config = dict(
    model='image classifier',
    dataset='capsule endoscopy frames (Kvasir-Capsule)',
    train_examples=42238,
    image_size=48,
    crop_scale_min=1,
    horizontal_flip=True,
    targets=['finding'],
    num_classes=11,
    arch='resmlp',
    norm='layernorm',
    norm_position='pre',
    activation='gelu',
    mlp_ratio=4,
    parallel_block=False,
    inner_norm=False,
    patch_size=[4, 4],
    conv_stem=False,
    layers=12,
    width=384,
    loss='cross_entropy',
    init='orthogonal',
    residual_init='none',
    optimizer='normuon',
    muon_scale='match_rms_adamw',
    lr=0.0015,
    momentum=0.9,
    nesterov=False,
    orthogonalizer='newton_schulz_5',
    adamw_lr_other_params=0.0013,
    grad_clip=5.0,
    steps=12000,
    batch_size=64,
    epochs=18.2,
    lr_schedule='cosine',
    final_lr_fraction=0.1,
    warmup_steps=1200,
    weight_decay=0.2,
    adamw_weight_decay_other_params=0.01,
)
Rows from block 4, named by matrix and row number. Rows with one number belong to one neuron. Each number is 50 + 12 x the weight over its row's rms, rounded and kept within 0 to 99. All counts start at 0. After the name is the row's rms in percent of the matrix's.
# fc1: MLP up (model.blocks.4.mlp.fc1.weight, 1536x384), inputs 128-255
# fc2: MLP down (model.blocks.4.mlp.fc2.weight, 384x1536, transposed), outputs 128-255
fc1.1106 108:72 67 33 42 40 50 53 51 56 51 39 51 54 37 45 27 70 53 34 61 56 49 36 37 70 24 34 36 45 62 36 70 45 51 42 48 28 47 57 41 35 57 50 50 40 60 47 60 64 65 27 48 51 39 48 45 49 42 53 59 62 46 47 71 22 37 52 47 60 45 48 51 14 72 60 46 57 31 59 41 48 52 53 42 40 73 49 60 52 31 49 48 47 56 52 65 42 71 75 49 53 54 49 52 55 57 39 44 72 54 33 39 37 66 74 51 60 50 64 62 51 59 69 57 44 36 39 36
fc1.1107 099:37 35 59 56 53 43 63 58 48 65 57 37 38 52 56 72 27 53 64 58 60 33 37 50 37 54 43 41 51 42 47 62 36 60 53 40 51 58 59 64 45 36 50 46 67 63 58 49 57 46 59 69 33 40 47 54 70 58 31 44 52 42 59 65 34 69 59 70 48 52 47 64 77 63 37 52 81 67 56 55 31 35 66 34 54 46 58 53 32 40 72 47 54 45 50 52 36 45 40 57 49 37 72 36 50 41 74 41 52 75 69 55 52 46 50 65 50 63 45 50 61 40 44 72 57 26 45 56
fc1.1108 095:58 22 57 38 39 49 60 36 50 45 37 57 41 44 65 70 34 65 38 43 41 33 59 39 44 60 64 60 58 34 56 47 30 48 42 50 51 51 48 62 60 54 46 33 57 42 48 53 65 53 55 69 40 41 72 45 63 28 53 61 53 47 58 65 40 54 67 46 13 49 53 53 43 46 61 55 42 35 56 47 75 34 61 48 73 34 67 49 55 52 49 54 41 64 55 61 54 45 57 54 43 61 52 45 68 52 32 70 51 44 63 41 19 45 59 53 51 62 22 44 46 39 41 62 48 45 46 23
fc1.1109 104:41 44 37 31 44 64 28 41 68 58 54 55 50 46 47 62 49 47 45 51 45 52 71 44 38 41 56 60 57 58 40 45 33 40 61 37 63 47 34 47 32 57 53 57 50 37 49 38 60 62 33 54 56 60 42 61 56 63 48 55 60 52 58 42 43 53 49 49 29 54 65 59 44 71 56 34 73 53 54 36 69 40 47 56 52 58 46 34 43 65 50 42 52 50 49 41 44 65 57 43 57 39 59 46 43 29 76 63 31 45 65 59 42 49 49 72 37 60 60 47 58 54 33 60 61 44 66 29
fc1.1110 095:52 51 50 44 74 51 35 52 39 44 56 66 41 37 47 53 46 73 38 33 38 59 49 59 29 53 70 49 45 59 72 44 34 69 42 69 53 34 53 38 40 63 62 45 50 64 59 46 45 57 54 61 66 57 39 58 41 32 43 72 49 67 51 46 56 57 67 49 55 63 52 51 51 58 36 63 77 49 48 58 51 47 46 54 47 62 43 62 42 29 55 61 62 53 54 45 67 59 63 64 51 31 41 55 51 44 57 55 73 57 62 58 29 45 61 49 55 48 72 24 50 51 62 54 47 51 57 42
fc1.1111 106:28 58 53 60 35 50 49 68 54 32 57 58 57 45 39 42 21 68 48 61 60 60 35 44 44 47 47 30 47 39 38 49 57 49 55 43 75 74 53 39 66 39 50 24 55 43 41 50 20 49 48 49 50 39 51 43 46 36 46 33 58 46 50 62 50 65 56 57 60 41 50 42 50 24 26 69 44 63 55 49 68 46 60 43 33 24 63 38 60 55 39 53 47 53 65 53 42 41 54 43 50 49 59 41 61 36 59 73 45 60 40 63 29 45 39 42 43 48 48 49 30 72 57 48 50 50 59 47
fc1.1112 098:63 70 47 49 53 39 52 58 52 42 55 35 59 50 50 59 56 54 50 42 34 63 47 57 68 45 34 30 48 79 49 64 53 67 35 50 61 44 35 51 43 42 71 49 33 60 39 48 57 60 54 52 38 55 36 75 51 65 50 42 38 46 53 43 34 43 39 53 63 45 37 37 72 57 61 45 37 56 70 45 51 54 69 42 65 44 51 62 45 27 64 57 48 63 57 53 49 47 57 39 42 42 32 44 48 42 68 57 41 38 44 33 59 52 61 57 68 56 60 80 15 37 56 27 48 46 48 66
fc1.1113 098:42 28 58 34 47 48 47 56 39 45 44 55 55 21 63 48 48 58 54 54 28 76 55 41 44 48 76 45 36 51 58 61 37 40 69 44 55 41 54 28 63 41 68 59 71 56 56 61 71 28 49 38 52 64 57 45 64 40 36 41 33 15 52 50 51 58 29 52 70 36 64 64 50 35 62 69 50 47 45 30 32 40 34 43 35 44 54 60 43 78 64 70 48 59 45 42 44 58 45 56 55 77 51 65 41 62 62 57 43 87 65 54 46 57 59 58 18 39 79 51 63 56 56 45 52 70 48 42
fc1.1114 099:49 39 45 24 31 90 57 59 55 49 50 53 57 53 28 64 46 51 40 62 57 62 61 54 59 44 46 45 72 19 64 58 51 54 59 36 47 56 35 72 50 54 77 46 41 55 55 63 44 53 53 51 51 47 63 54 60 47 28 52 42 38 41 79 54 47 31 58 48 58 37 58 31 51 42 40 55 55 60 59 62 79 53 53 67 30 41 59 56 65 68 56 65 37 59 47 50 43 61 69 54 49 49 42 28 59 80 38 53 43 53 51 47 66 49 49 62 54 43 46 43 61 46 39 56 53 35 62
fc1.1115 101:39 44 44 63 39 35 50 60 58 47 44 43 47 45 58 69 53 40 49 41 58 35 45 63 48 46 58 24 49 56 34 45 44 66 43 60 38 50 53 38 36 36 47 48 48 43 52 28 49 31 36 43 77 43 50 50 56 57 43 48 63 44 71 79 40 44 52 54 52 41 62 49 52 57 50 61 57 65 47 46 44 49 72 53 57 43 68 24 50 59 55 54 50 26 28 52 65 54 54 44 63 48 62 58 28 46 45 16 49 42 37 50 50 56 39 67 69 47 26 54 63 37 40 53 55 44 68 42
fc1.1116 097:29 65 48 49 43 45 45 67 51 50 47 44 52 61 54 54 56 58 28 45 61 50 61 45 50 46 30 33 47 24 59 45 28 61 54 34 46 41 50 38 66 40 68 45 43 69 36 37 44 50 78 37 68 57 44 56 47 52 53 61 38 43 48 61 16 50 44 41 70 53 42 39 34 40 39 56 67 59 45 49 39 45 60 33 33 67 36 38 59 32 65 51 57 57 69 75 55 50 64 44 31 39 59 59 58 67 46 52 33 55 23 52 51 25 62 28 43 58 38 46 65 23 57 31 38 52 54 46
fc1.1117 101:70 63 49 26 42 49 52 67 63 38 47 58 58 75 60 68 37 42 49 61 48 50 52 48 48 66 72 50 49 68 39 77 54 66 37 42 61 56 61 37 55 33 49 47 45 44 59 56 49 78 47 46 60 53 47 39 31 52 54 61 49 63 50 60 49 46 68 53 41 49 63 38 48 59 45 54 45 51 41 54 36 32 62 50 55 62 48 63 38 30 65 26 28 49 29 60 60 39 35 64 61 61 71 36 51 37 75 58 52 55 57 66 31 52 46 37 50 53 66 79 46 52 37 65 44 48 46 56
fc1.1118 101:56 53 53 49 54 54 49 51 34 52 65 38 64 57 56 38 60 41 67 56 61 66 62 62 57 45 60 32 53 41 30 61 53 76 45 69 35 58 43 54 47 47 37 65 37 59 62 43 58 55 45 48 53 45 49 68 63 28 31 43 59 48 43 39 43 58 56 42 59 54 51 36 41 66 43 49 27 43 57 44 58 51 36 44 69 32 81 35 66 45 62 60 49 51 49 59 74 54 43 41 53 58 49 54 49 48 46 46 43 50 59 59 66 38 51 44 51 37 27 72 45 61 58 43 40 77 32 29
fc1.1119 096:45 43 59 57 38 43 36 46 63 56 53 59 47 18 33 44 44 66 66 47 39 23 54 33 60 50 45 55 59 57 39 67 63 62 67 57 36 52 45 35 39 57 56 53 40 76 65 65 43 53 39 48 48 54 55 30 60 71 49 46 49 20 32 47 48 49 24 60 22 49 41 48 57 38 72 66 71 41 58 48 74 61 47 59 51 28 37 56 48 44 57 39 20 55 31 41 69 47 34 49 60 44 54 49 66 34 47 53 70 38 44 58 45 58 69 39 62 43 39 35 58 75 39 29 51 49 50 46
fc1.1120 102:41 60 53 62 72 74 35 53 30 71 49 59 42 45 47 63 38 57 47 68 41 47 41 37 37 26 60 62 48 55 55 43 57 67 62 59 41 62 66 61 43 43 60 46 42 48 50 76 40 63 52 52 36 37 52 54 45 52 59 41 30 54 67 58 61 54 52 56 42 62 27 39 74 42 23 59 45 53 57 60 56 56 59 57 62 47 45 27 47 38 63 62 47 62 52 45 58 34 59 32 48 54 55 55 64 56 49 38 68 45 56 44 25 46 53 62 45 54 59 42 78 47 59 64 38 42 60 68
fc1.1121 102:53 57 51 45 55 58 58 43 44 32 47 46 56 34 44 40 65 26 59 45 46 52 62 40 55 37 40 50 56 56 75 47 39 57 64 61 44 39 59 45 36 54 42 49 26 59 47 54 31 71 68 38 67 56 59 25 68 76 51 45 54 43 44 42 50 44 43 62 49 48 44 52 45 36 42 41 44 30 64 69 59 29 49 30 53 58 59 46 50 57 24 52 60 68 35 39 40 34 51 45 58 41 57 52 60 53 35 39 61 39 62 79 50 44 51 44 53 66 71 62 60 31 57 39 44 43 52 62
fc1.1122 103:62 38 43 55 64 68 52 54 31 47 71 23 64 67 52 54 52 37 62 53 50 26 45 53 41 53 60 52 62 52 54 45 52 81 48 58 50 65 49 41 45 55 35 72 58 61 45 46 57 47 55 63 33 58 42 50 77 41 36 39 51 55 58 33 56 40 49 67 42 64 53 32 62 59 53 58 24 55 56 56 50 34 47 44 67 51 48 65 60 29 49 50 52 33 43 32 58 70 59 60 30 60 29 46 45 56 45 42 30 67 70 47 32 22 60 40 47 63 59 57 55 24 51 57 71 57 43 48
fc1.1123 101:59 42 37 47 47 47 58 58 61 66 46 55 45 42 61 62 40 32 58 71 47 63 45 30 44 21 62 56 49 67 53 48 36 53 58 60 50 59 23 43 44 66 30 53 40 55 47 53 75 31 58 56 52 53 51 54 71 55 36 59 73 66 73 65 43 58 44 61 35 60 57 41 47 58 40 49 41 74 82 34 63 45 50 30 55 39 49 29 44 58 60 53 43 36 45 24 56 75 41 64 26 63 49 36 40 53 32 29 69 45 47 56 47 42 58 39 42 49 50 50 80 43 42 82 72 38 50 42
fc1.1124 097:64 53 28 79 51 58 69 53 52 36 57 52 55 31 58 49 66 57 54 68 45 59 46 41 54 33 61 55 72 43 45 61 52 46 63 61 62 44 65 46 48 63 47 65 53 56 46 43 49 68 66 29 66 53 36 60 46 40 46 34 44 55 40 34 53 56 55 35 63 45 76 33 81 64 57 61 57 37 32 60 51 57 70 43 49 59 45 37 70 56 50 48 51 44 36 45 62 50 33 32 60 47 53 33 55 39 37 56 58 49 80 58 23 48 65 28 39 54 32 61 56 75 51 68 27 53 65 49
fc1.1125 102:48 58 57 49 76 47 56 60 25 29 54 68 49 48 63 39 68 49 46 49 60 53 62 34 37 14 36 69 65 43 46 44 58 46 52 44 71 47 64 55 74 44 53 43 39 32 67 39 49 34 34 50 35 60 53 30 57 58 37 38 66 68 58 57 49 51 56 47 59 31 39 45 44 43 67 36 56 63 60 31 65 50 44 46 62 44 48 46 47 64 33 47 53 57 50 51 55 61 69 28 48 36 47 53 68 47 40 23 69 65 50 36 27 59 51 48 69 45 54 48 56 49 37 34 36 60 23 42
fc1.1126 104:58 55 53 38 66 53 64 52 70 40 61 57 57 27 43 45 67 40 44 60 61 36 59 62 59 56 59 40 45 46 45 50 53 38 55 39 47 40 57 46 66 06 34 55 69 44 39 40 59 49 50 70 38 55 43 32 58 50 33 58 56 59 44 59 30 28 38 57 57 70 46 34 43 60 52 70 39 53 60 26 49 70 47 53 36 67 52 42 52 45 49 46 53 37 41 44 28 57 55 29 57 31 48 40 57 46 58 52 64 28 70 47 32 27 59 56 57 40 54 40 73 37 45 51 42 57 55 24
fc1.1127 103:54 51 38 39 62 41 47 60 43 58 50 48 32 38 30 35 55 43 43 43 47 63 34 43 58 65 38 42 63 43 44 50 33 65 42 36 60 46 56 72 40 56 42 47 48 41 60 44 54 50 39 63 62 31 63 48 36 35 40 42 72 40 38 67 45 65 46 37 47 61 45 61 33 63 39 27 71 80 41 56 49 56 35 49 39 62 24 55 67 44 23 56 70 47 44 64 72 44 56 73 69 63 44 80 56 35 58 61 44 43 62 63 61 57 47 65 38 44 52 47 49 47 68 40 33 42 69 35
fc1.1128 093:64 33 43 41 45 66 44 53 37 63 36 54 58 60 67 51 56 41 34 49 60 44 69 57 35 50 46 28 37 47 59 58 32 36 44 51 46 42 32 39 40 51 42 47 40 57 42 52 47 41 60 54 53 54 59 49 61 58 28 67 52 38 31 33 58 58 50 49 48 26 60 46 66 28 35 43 42 61 60 56 45 65 57 44 48 61 20 43 42 44 46 58 56 57 52 78 67 44 43 60 28 68 53 66 58 65 49 44 46 54 44 31 54 44 53 23 43 57 61 50 35 71 28 62 58 70 34 60
fc1.1129 100:32 39 53 38 48 43 31 50 47 29 49 29 58 38 61 57 57 54 54 56 61 48 56 53 61 54 60 51 53 59 64 68 40 50 35 48 43 38 41 33 46 66 28 64 49 45 69 16 45 66 62 62 65 69 36 39 52 58 49 49 44 28 75 34 31 49 34 37 65 47 49 51 43 37 56 67 48 50 65 46 50 77 41 82 38 60 62 53 52 41 43 46 37 43 58 43 53 54 65 53 46 37 58 52 59 65 28 45 48 44 59 52 38 51 47 41 51 40 43 69 49 24 81 60 70 48 43 38
fc1.1130 099:71 69 51 36 64 42 33 53 27 47 55 49 68 38 66 62 51 53 57 37 68 51 64 41 27 57 56 60 61 27 42 64 47 70 48 65 45 59 28 37 68 46 30 65 43 79 45 44 36 39 32 64 40 36 68 41 34 45 42 38 55 50 40 47 49 61 29 67 39 47 53 58 50 37 28 63 48 39 47 57 40 68 31 48 29 58 62 63 59 68 82 35 54 51 53 59 73 44 73 53 66 42 48 44 53 50 43 68 28 54 60 36 51 51 50 58 50 55 63 39 64 34 51 47 50 41 49 28
fc1.1131 103:45 52 56 49 73 50 54 50 23 57 52 43 52 34 37 37 43 48 43 34 39 52 60 41 30 62 66 40 49 59 39 70 53 48 51 49 41 43 56 51 37 58 70 54 25 41 51 40 49 69 61 82 62 52 28 68 58 54 45 53 24 47 45 77 48 33 47 31 65 44 66 62 48 49 36 49 45 54 42 51 62 61 76 55 45 33 68 45 65 45 33 61 51 53 63 58 69 63 52 47 51 55 59 69 53 59 51 42 56 46 58 59 51 51 55 54 48 53 67 50 59 67 58 61 44 57 56 44
fc2.1106 131:11 56 60 51 40 43 37 54 33 66 55 71 38 49 51 52 14 38 55 45 46 52 44 59 35 66 36 48 49 58 32 47 62 37 65 57 48 54 66 55 47 85 53 60 50 44 44 48 56 72 23 63 36 62 45 59 35 54 36 48 57 60 46 51 63 60 45 36 46 59 43 51 39 35 70 38 63 26 60 56 30 36 62 61 41 41 45 52 32 63 69 54 38 71 32 53 45 58 29 58 43 71 31 61 65 59 45 35 33 38 60 59 48 33 48 45 42 45 52 63 55 50 74 60 69 82 59 66
fc2.1107 128:47 56 43 39 48 30 33 57 66 38 49 47 60 43 54 56 73 58 47 36 50 33 61 47 55 48 57 51 45 68 71 41 53 63 69 39 38 50 31 67 37 58 41 56 39 47 39 61 59 51 52 45 62 67 59 67 46 27 49 44 40 57 42 42 55 59 46 53 56 50 72 29 59 59 44 49 45 35 59 61 57 54 48 56 43 67 53 56 43 43 60 68 61 57 46 41 44 30 44 58 57 58 34 63 42 60 75 53 60 55 15 41 24 51 54 29 54 63 46 42 54 43 53 51 55 48 53 45
fc2.1108 087:40 45 59 52 64 48 56 65 53 70 48 46 33 60 46 51 68 43 51 68 47 31 59 31 46 38 30 36 41 33 48 47 42 40 42 36 57 51 42 51 75 45 29 49 61 45 62 30 50 44 42 51 49 39 32 71 47 68 40 43 57 38 47 37 35 48 51 36 68 46 50 33 85 58 51 61 50 63 71 38 41 59 45 37 32 40 32 55 47 53 45 55 55 90 57 45 43 45 43 24 62 47 58 68 53 31 72 34 64 43 76 51 68 72 47 41 43 43 31 50 44 41 50 34 50 43 51 56
fc2.1109 082:21 57 51 59 67 53 42 66 57 45 33 56 55 45 45 45 67 58 51 40 55 59 52 58 43 56 65 57 26 47 72 54 47 53 55 41 35 37 74 57 72 39 41 44 61 47 36 40 49 56 40 74 56 50 34 49 57 40 40 48 32 56 49 65 55 58 61 45 92 41 55 68 53 38 61 58 50 33 40 37 60 52 47 52 37 63 54 44 46 51 43 58 60 43 61 47 49 34 49 70 39 39 42 51 68 58 38 43 71 56 47 52 70 57 55 35 51 35 57 31 15 57 25 38 73 62 53 39
fc2.1110 111:57 34 50 45 54 68 52 47 57 60 65 57 34 49 51 48 54 48 53 53 35 38 49 45 62 47 61 62 65 45 56 67 61 64 52 53 27 47 70 21 46 38 40 49 29 51 31 42 62 25 37 44 39 20 48 53 61 50 49 35 31 54 74 81 57 65 50 29 61 48 47 43 46 59 31 71 35 62 27 67 39 40 40 67 62 56 50 63 44 47 60 36 59 31 46 38 24 57 42 46 38 62 66 49 46 53 59 32 27 54 48 52 60 39 53 63 59 69 57 63 19 75 68 64 50 48 32 68
fc2.1111 085:29 34 38 27 46 39 49 41 66 55 57 56 66 40 42 62 62 34 59 40 39 37 67 53 30 33 41 54 33 52 48 39 49 52 33 46 45 39 51 58 60 54 47 48 40 40 61 60 76 47 67 48 41 48 39 59 52 58 58 47 58 39 49 40 60 35 23 63 38 52 59 63 65 51 66 65 71 36 51 47 54 32 48 70 53 79 65 69 38 48 42 63 51 50 45 55 74 57 44 55 26 42 43 46 61 58 49 30 61 46 77 39 43 39 49 39 58 55 61 70 62 55 29 27 45 53 52 55
fc2.1112 070:54 43 56 62 31 55 67 42 54 64 79 69 43 47 78 23 41 61 56 39 31 53 34 51 57 60 53 50 64 43 60 60 56 69 40 67 35 58 47 61 48 42 50 37 65 46 30 41 38 52 40 47 36 78 45 55 41 57 56 33 34 42 52 65 43 49 51 68 46 41 26 54 31 51 51 37 58 56 57 35 65 57 40 51 48 52 63 59 25 45 52 49 42 25 63 42 36 48 58 66 46 48 33 57 61 31 47 43 76 45 39 67 50 34 44 42 48 43 41 56 61 68 45 43 53 58 51 36
fc2.1113 090:62 64 60 64 54 66 57 55 36 67 60 47 64 46 56 50 56 43 53 49 37 36 19 50 57 55 40 57 51 37 56 30 42 38 58 66 37 55 69 44 29 38 47 40 49 38 60 37 67 64 46 48 43 18 60 57 40 74 55 57 51 68 30 58 39 32 69 64 33 33 45 51 57 55 48 63 68 60 46 34 62 59 37 56 48 34 65 46 55 45 32 28 53 29 43 66 38 60 40 32 65 42 66 75 62 77 46 57 57 22 35 50 53 37 59 38 60 24 44 42 53 56 53 52 53 57 32 47
fc2.1114 082:52 63 62 41 47 53 38 56 42 51 51 46 81 64 65 43 27 60 40 43 56 69 64 67 38 48 32 55 41 73 38 54 58 72 58 39 42 47 51 51 55 38 42 40 61 19 51 58 67 41 46 49 48 53 40 24 37 47 49 48 71 42 56 26 48 51 37 33 25 53 54 47 85 49 59 48 42 53 35 59 55 35 58 50 48 61 42 56 31 39 62 40 69 46 55 72 33 57 28 44 34 38 46 47 37 55 51 50 39 66 43 65 57 33 61 69 53 57 50 56 64 53 59 58 31 49 73 38
fc2.1115 113:58 65 55 65 27 32 44 43 61 48 33 57 59 55 45 65 50 63 43 65 41 67 51 66 46 58 50 45 49 47 58 59 68 13 64 72 34 56 36 77 35 55 51 41 55 38 56 59 50 46 38 59 40 43 53 29 40 41 28 52 68 40 66 54 52 44 55 52 26 45 44 61 61 52 16 62 60 55 36 51 19 57 49 41 36 57 32 57 47 22 37 31 48 61 55 55 48 44 59 45 65 36 49 53 69 58 56 55 62 57 68 23 35 59 64 64 28 54 51 53 48 69 37 52 51 55 61 57
fc2.1116 127:75 74 50 77 74 49 43 34 71 34 70 68 55 41 62 37 51 34 41 54 52 47 57 48 65 68 54 41 33 54 61 51 75 61 48 53 52 57 69 72 43 66 76 38 39 39 69 56 46 56 30 37 32 57 60 35 48 53 26 52 67 38 51 38 64 52 58 27 38 59 45 53 47 45 82 46 42 40 45 35 54 67 41 76 42 32 56 52 42 52 53 47 50 32 33 37 50 53 32 52 51 59 55 42 26 47 36 51 65 50 56 72 47 55 55 47 47 58 77 47 48 52 59 74 49 50 36 46
fc2.1117 080:18 16 26 80 68 53 46 49 63 48 41 56 40 39 63 46 67 64 62 52 56 38 58 46 58 33 45 33 39 46 59 36 36 36 41 47 38 47 65 52 54 66 62 57 65 62 48 52 57 46 62 55 36 46 61 63 55 45 62 45 40 37 58 54 70 50 53 66 49 54 49 69 52 57 57 41 69 65 38 51 56 30 48 51 55 36 38 31 51 51 37 66 61 59 61 42 39 69 58 67 49 38 40 42 36 80 43 72 77 53 48 50 43 46 56 44 54 55 39 42 43 41 45 32 37 61 39 39
fc2.1118 119:57 41 32 37 50 59 50 66 49 60 43 44 77 68 52 53 51 64 62 59 35 68 27 63 56 53 42 57 57 56 37 38 69 46 50 34 48 52 55 36 65 44 56 53 43 41 39 34 55 44 48 52 52 45 30 62 57 44 58 66 29 46 41 40 59 45 46 66 36 48 56 65 46 51 64 49 42 46 52 58 57 65 44 51 40 50 52 47 44 62 62 29 55 53 31 44 38 53 64 40 37 55 51 44 81 78 67 44 67 45 53 52 70 67 39 51 55 65 59 43 55 59 57 47 50 61 40 69
fc2.1119 099:43 52 48 72 37 41 48 35 51 41 44 43 58 49 75 57 52 36 41 32 32 60 62 49 47 47 48 42 57 58 84 37 51 52 48 65 71 44 59 63 40 29 36 52 43 49 47 26 42 67 36 50 69 41 45 36 39 44 52 53 61 60 54 46 44 41 51 58 49 43 53 44 62 69 47 26 61 38 43 40 48 57 60 30 64 51 49 48 49 59 50 74 55 40 44 58 56 71 49 62 40 67 40 72 41 74 40 37 65 68 57 30 60 39 41 56 35 54 72 49 62 47 62 35 52 47 22 64
fc2.1120 104:46 39 46 47 41 47 35 56 35 53 34 34 41 37 58 44 34 39 57 18 38 57 56 47 68 56 68 45 51 55 34 44 44 51 68 35 43 66 49 41 73 64 58 39 62 30 55 45 70 56 46 53 38 42 57 27 46 40 39 48 50 49 74 56 53 43 22 48 57 50 36 59 48 68 36 43 59 40 48 50 49 35 54 46 58 42 37 51 57 53 40 35 52 49 47 40 47 54 64 50 63 32 73 52 37 40 65 61 34 65 66 46 57 75 35 48 62 57 21 60 58 33 51 30 76 44 35 61
fc2.1121 090:37 30 49 32 41 34 44 75 65 49 54 38 52 52 34 25 51 65 46 50 30 35 50 42 62 77 38 54 63 67 68 51 45 38 29 53 74 49 51 52 46 47 52 53 77 45 35 64 52 59 28 65 26 64 46 39 52 66 57 46 51 72 36 53 45 56 64 36 60 50 58 64 71 49 52 66 41 39 48 42 35 54 59 62 59 55 47 49 46 41 69 27 47 54 55 63 64 49 40 39 63 55 47 44 39 45 66 59 47 55 51 52 44 58 73 46 41 40 42 53 33 45 61 64 25 62 55 53
fc2.1122 126:39 48 37 38 40 36 52 56 30 52 34 59 46 39 61 56 59 65 50 36 61 59 27 53 82 51 16 48 42 42 49 37 62 30 63 63 45 53 64 50 49 62 43 41 50 30 48 50 70 52 56 76 43 49 57 28 55 62 34 40 67 50 57 47 28 61 60 43 35 46 57 46 38 49 29 74 43 66 47 78 65 49 36 58 58 33 34 46 48 53 61 31 54 45 52 62 42 31 39 41 57 48 62 41 54 63 57 63 44 46 59 59 68 63 58 38 44 52 38 34 48 58 37 37 28 58 66 60
fc2.1123 115:33 69 52 41 55 52 49 40 52 49 54 40 42 50 50 70 69 36 62 35 27 38 65 28 56 56 43 40 65 35 65 60 49 66 61 53 55 47 53 48 47 28 51 36 61 16 49 51 42 58 49 39 50 58 85 41 46 36 58 36 55 51 60 62 40 40 37 47 54 50 53 59 54 43 55 72 64 37 52 48 37 62 22 66 43 45 58 38 52 46 54 30 51 50 59 33 32 44 39 30 27 82 52 63 68 46 56 46 43 63 58 58 46 61 31 54 41 55 33 47 40 54 28 47 89 71 58 53
fc2.1124 095:61 56 35 47 48 64 49 62 68 41 56 59 38 33 56 43 46 45 50 45 52 42 30 81 46 51 71 29 61 51 44 34 42 36 54 42 56 53 63 52 62 54 43 50 45 35 62 37 37 46 39 65 33 75 61 66 54 53 54 57 43 67 54 68 46 49 64 60 36 39 37 44 60 62 54 27 38 38 52 44 27 41 45 68 47 33 59 56 52 55 54 32 54 58 63 44 32 42 69 84 39 45 23 43 55 71 71 55 60 45 62 62 63 69 43 63 51 19 70 58 36 37 47 56 56 52 36 37
fc2.1125 099:45 42 48 55 43 39 55 49 63 58 60 66 57 56 54 50 56 46 55 59 27 40 45 65 48 52 43 38 53 75 46 46 65 24 32 68 46 58 49 44 45 64 33 45 74 43 28 49 67 62 38 53 80 55 41 35 40 53 21 33 51 45 76 41 30 49 58 38 52 43 61 46 41 73 62 77 46 38 54 48 40 46 36 54 57 20 47 58 55 69 58 48 41 66 46 63 48 66 66 51 51 60 42 55 68 50 38 39 49 46 48 44 53 50 48 39 63 34 60 32 52 42 63 54 34 54 47 54
fc2.1126 113:70 62 53 80 49 45 47 75 41 64 36 64 22 60 58 45 58 27 49 51 46 21 55 37 52 41 34 45 41 50 50 57 54 51 32 55 33 54 45 59 60 62 27 27 33 38 52 41 57 53 66 37 53 52 60 42 64 43 48 43 62 37 41 51 38 53 35 33 62 59 50 83 49 43 41 39 43 41 49 54 35 37 52 47 45 58 46 35 51 49 63 41 50 40 46 50 48 45 52 44 43 36 35 86 51 46 26 39 56 48 43 53 63 24 39 41 41 47 56 69 60 46 71 51 43 61 46 48
fc2.1127 085:51 56 50 49 53 66 46 53 62 51 65 50 42 49 57 45 58 41 28 46 53 54 64 53 46 54 44 45 54 44 75 70 62 28 47 59 75 61 38 53 40 36 54 55 63 55 59 60 60 48 45 57 54 51 22 57 57 52 54 38 52 53 60 63 45 51 43 58 60 51 60 48 49 45 52 60 45 44 57 41 67 49 41 54 24 34 64 52 60 38 88 47 44 41 54 39 30 53 61 16 34 44 44 50 36 52 41 42 49 71 33 43 62 34 64 42 42 55 53 46 39 57 59 33 73 42 44 71
fc2.1128 115:32 40 62 30 47 43 47 47 55 30 47 64 70 38 40 39 53 28 50 32 34 45 33 61 56 54 64 47 65 51 47 36 38 70 56 44 40 54 58 59 60 61 58 34 52 54 29 38 65 57 44 44 60 34 58 41 41 51 39 53 40 60 39 27 37 53 77 54 70 66 53 35 75 52 51 43 51 54 31 57 58 53 52 40 66 39 66 71 48 68 66 50 53 33 38 49 45 58 51 56 28 50 63 49 63 58 60 54 52 48 77 68 56 58 51 44 69 52 39 63 70 55 60 30 44 64 63 32
fc2.1129 124:49 64 44 73 25 32 67 46 55 66 72 39 44 58 47 32 46 51 61 42 53 42 54 45 33 54 59 45 46 53 49 46 19 45 66 55 53 18 62 83 47 35 74 36 54 33 37 56 46 47 46 41 60 55 45 62 52 69 27 45 88 49 44 31 66 52 57 65 33 65 54 25 50 44 29 29 25 62 51 40 47 41 78 55 63 59 65 45 68 63 57 60 60 26 42 50 45 61 33 32 42 48 55 63 36 53 59 62 61 60 55 46 37 41 44 64 51 67 50 53 35 23 63 60 22 47 57 52
fc2.1130 094:39 41 55 37 45 72 60 51 40 53 24 44 47 59 52 35 45 22 67 60 50 59 46 46 41 55 53 41 72 65 34 37 45 60 57 35 50 41 62 51 46 55 47 35 40 53 83 47 57 61 62 36 63 43 47 55 46 62 40 57 35 46 40 36 63 49 65 42 58 54 59 60 61 45 50 44 73 54 47 40 58 44 47 38 61 44 58 41 46 60 49 44 56 60 46 58 31 51 29 45 37 44 34 27 31 38 72 48 60 49 50 57 53 53 31 51 52 54 41 68 32 46 61 54 62 47 28 68
fc2.1131 114:62 49 60 30 25 43 43 54 53 39 58 67 44 45 44 43 60 39 46 57 60 37 54 37 38 45 41 33 46 40 48 55 51 32 42 45 44 72 64 58 57 50 24 47 60 49 60 71 43 26 40 41 56 53 24 44 72 74 52 41 56 56 61 49 44 51 49 33 38 80 39 56 54 50 45 55 61 49 57 34 67 32 37 46 49 68 33 56 44 41 72 43 67 78 53 54 42 63 75 57 49 68 48 47 66 67 57 58 71 21 38 58 49 44 43 62 55 46 49 72 43 44 53 44 42 46 69 65